Rows from block 8 of a small class-conditioned image diffusion model, named by matrix and row number. Rows with one number belong to one channel. Each number is 50 + 15 x the weight over its row's rms, rounded and kept within 0 to 99. All counts start at 0.
After each channel's rows are labels from the 100 images, of 14976 (inputs lightly noised), where the channel reaches its highest value: "colour at peak" is the nearest of a few named colours to the mean colour under the peak. Only what is clearly more common there than usual is listed. The data: retinal OCT scans (Kermany 2017). In brackets: how many of the 100.
# convs0: first 3x3 conv (model.decb.0.0.convs.0.weight, 96x192x3x3, each kernel summed), inputs 0-95
# convs1: second 3x3 conv (model.decb.0.0.convs.1.weight, 96x96x3x3, transposed, each kernel summed), outputs 0-95

convs0.86:62 43 66 68 37 58 62 49 66 59 49 64 74 51 36 48 55 61 65 69 47 48 36 49 66 27 59 25 37 80 62 46 65 57 48 46 70 72 44 39 57 36 72 43 32 35 41 60 56 42 60 48 40 48 59 67 58 51 48 54 40 49 68 46 49 07 30 60 60 36 30 49 48 35 64 78 46 76 39 83 61 65 67 60 52 49 32 58 57 70 70 55 38 42 66 60
convs1.86:52 29 56 42 62 49 43 18 36 51 55 46 37 46 35 62 40 82 30 41 37 32 53 49 47 68 55 69 47 72 40 39 59 51 62 61 66 55 62 76 68 58 33 48 42 68 75 56 12 36 74 55 50 53 66 45 69 68 63 60 62 61 52 42 59 41 23 38 61 33 38 51 63 55 63 64 68 60 23 21 55 77 32 47 62 49 22 37 70 32 32 43 28 53 30 37
colour at peak: white (35)

convs0.18:55 66 50 34 30 67 67 49 44 21 38 33 83 89 39 32 19 23 37 77 55 35 67 49 36 56 46 51 44 52 51 34 42 47 52 31 42 67 94 28 68 57 68 56 50 26 65 36 68 55 59 77 59 54 65 73 46 51 55 53 37 54 49 65 59 58 41 42 64 31 49 60 52 42 42 64 58 24 57 73 38 44 57 49 35 64 47 39 24 35 64 51 43 59 41 49
convs1.18:34 31 46 53 74 49 42 61 76 27 78 58 58 44 47 51 42 83 37 60 36 81 41 63 72 59 76 54 57 64 55 65 39 63 42 72 61 65 41 57 44 62 41 55 64 65 37 64 61 56 46 60 25 31 39 80 79 49 76 36 42 49 27 33 74 15 63 87 57 38 45 37 43 55 53 71 43 48 49 42 35 61 65 52 52 53 64 55 47 63 45 55 38 26 51 62
colour at peak: white (87)

convs0.25:76 36 57 67 46 57 32 72 57 63 49 62 32 64 43 58 40 44 56 60 33 70 16 62 46 66 52 49 60 30 48 53 47 44 44 59 34 49 59 66 54 27 55 51 57 55 70 61 20 77 72 64 52 16 68 70 81 52 38 65 48 31 45 48 71 68 56 58 67 44 50 37 68 51 50 59 70 70 59 30 48 61 42 40 40 45 83 95 61 36 64 46 65 60 54 41
convs1.25:40 45 46 44 61 46 28 54 56 53 46 50 65 60 72 40 69 51 64 35 51 48 58 31 56 21 54 61 42 33 32 51 68 20 50 69 51 70 53 28 70 67 49 54 28 43 54 18 33 44 38 55 34 53 82 43 60 37 56 57 38 46 60 33 69 49 59 27 65 32 49 34 16 26 44 17 44 36 75 46 69 51 41 39 53 27 56 42 12 43 48 76 65 43 62 39
colour at peak: white (73)

convs0.50:64 59 44 30 39 70 55 33 61 31 50 35 49 55 28 53 54 75 63 57 68 33 57 41 45 52 77 36 78 65 58 73 44 37 42 37 33 73 40 52 64 72 29 47 68 81 31 78 64 68 46 47 72 31 43 56 56 39 44 69 86 54 42 52 66 52 37 48 19 58 56 46 54 63 48 45 51 14 76 39 63 78 44 54 76 68 25 32 53 43 43 54 45 56 48 59
convs1.50:75 39 57 61 49 65 32 75 46 72 36 44 69 69 53 58 53 52 50 22 52 48 48 50 41 15 49 28 75 40 52 46 54 75 18 44 71 49 68 23 24 18 21 54 56 40 38 41 42 65 42 37 55 61 62 35 43 59 44 39 44 59 60 72 36 26 39 64 66 58 60 60 34 33 52 34 33 57 77 58 55 45 52 79 45 36 49 53 44 85 68 45 47 43 59 45
colour at peak: white (54)

convs0.44:43 60 73 27 50 32 45 55 45 40 48 65 52 62 49 74 43 22 59 51 42 20 57 42 49 40 16 69 47 49 50 31 56 25 82 35 67 47 66 69 43 40 42 57 45 46 65 39 25 57 31 74 38 56 44 52 69 13 45 42 45 46 40 39 61 52 51 58 50 37 58 61 47 70 17 57 50 56 40 75 46 25 71 67 53 45 73 20 51 21 45 61 49 45 43 60
convs1.44:44 38 62 59 56 33 46 35 25 57 50 67 60 62 57 57 58 45 56 64 25 67 35 57 28 80 50 33 47 53 25 46 27 65 38 45 63 43 47 35 44 50 51 86 16 61 66 54 55 59 33 62 50 18 42 24 50 32 45 51 53 49 46 48 52 57 46 62 79 44 68 37 48 74 48 68 67 40 43 02 40 66 40 51 50 46 94 43 44 60 46 34 62 33 60 48
colour at peak: grey (46)

convs0.22:95 46 66 53 37 57 44 42 33 75 62 65 56 32 59 70 32 57 54 47 68 53 45 75 61 54 52 48 49 29 55 39 30 52 84 66 45 46 57 48 51 79 57 71 35 40 31 55 44 44 52 36 69 69 70 47 41 47 35 48 25 55 42 76 65 48 56 52 42 73 41 64 68 77 56 38 71 69 76 69 47 65 51 62 72 43 44 64 38 80 36 48 35 44 56 50
convs1.22:44 45 59 52 37 78 44 29 55 66 33 47 43 50 63 45 67 56 19 72 76 65 54 71 60 49 55 55 41 30 18 40 56 45 45 45 30 60 47 21 58 52 64 65 61 48 38 62 48 25 40 52 72 52 39 56 79 51 82 53 32 43 49 31 14 82 40 48 30 48 50 32 56 37 27 67 54 50 45 65 59 64 59 30 48 46 77 46 65 34 58 59 43 73 36 70
colour at peak: white (74)

convs0.77:68 24 27 33 34 58 37 36 20 28 16 42 37 37 47 53 11 33 45 28 56 46 33 67 54 43 65 35 71 44 33 66 23 36 51 45 47 54 52 34 32 40 29 43 40 38 56 65 58 59 56 57 31 64 11 74 56 63 58 56 67 38 60 52 31 41 61 58 14 46 42 42 25 17 38 59 59 62 71 42 06 49 50 55 59 59 48 55 61 43 39 37 52 49 38 43
convs1.77:49 44 46 77 50 37 60 56 37 45 30 41 86 45 38 49 72 59 61 38 47 68 48 64 40 51 43 69 67 28 36 69 41 73 49 58 52 54 54 27 37 58 45 55 43 39 48 46 65 38 34 47 28 23 69 30 65 39 46 36 31 34 63 58 55 42 48 34 22 58 36 45 43 75 35 77 54 77 60 33 22 48 45 65 43 51 73 47 71 62 86 64 34 24 59 26
colour at peak: white (100)

convs0.14:71 16 42 56 67 27 31 51 66 44 45 58 49 52 52 42 65 33 18 30 65 57 67 84 52 42 40 47 53 73 47 58 70 49 48 86 48 52 52 45 58 52 29 50 37 62 50 17 59 37 61 49 35 16 63 43 51 54 42 57 46 19 44 37 38 52 57 37 58 39 67 55 70 44 26 64 65 55 43 66 47 18 53 32 32 26 88 52 52 44 74 47 49 99 28 66
convs1.14:53 26 52 45 36 71 53 64 75 71 36 40 41 70 35 39 35 47 52 62 75 39 45 76 33 26 51 48 12 53 50 41 57 23 34 55 02 53 45 60 62 56 47 31 44 45 57 53 63 38 61 35 48 23 46 30 58 31 54 53 43 48 54 39 40 56 42 08 37 56 56 43 39 57 43 72 30 51 38 46 45 37 33 39 37 70 71 52 31 51 38 68 68 41 76 43
colour at peak: white (66)

convs0.93:43 61 66 30 56 65 48 34 66 51 35 36 32 12 42 33 33 52 55 35 14 49 77 30 39 26 46 48 40 48 69 48 46 55 42 30 77 47 42 48 55 64 55 29 51 50 67 07 42 69 95 41 61 61 48 44 29 35 26 70 48 56 58 59 66 74 35 45 41 44 32 33 61 69 63 74 56 57 63 50 50 44 39 03 50 64 38 52 63 66 31 49 52 56 72 23
convs1.93:57 32 45 78 30 36 42 36 35 55 31 56 62 64 54 66 37 40 51 43 54 40 58 70 48 75 60 36 47 31 57 69 59 52 71 39 38 27 58 63 18 71 57 62 49 71 52 60 38 50 59 50 34 59 30 50 01 45 56 54 81 68 61 53 25 63 42 48 50 74 68 45 70 48 29 45 86 40 53 56 65 30 72 47 53 35 61 53 51 49 66 46 21 66 46 51
colour at peak: grey (76)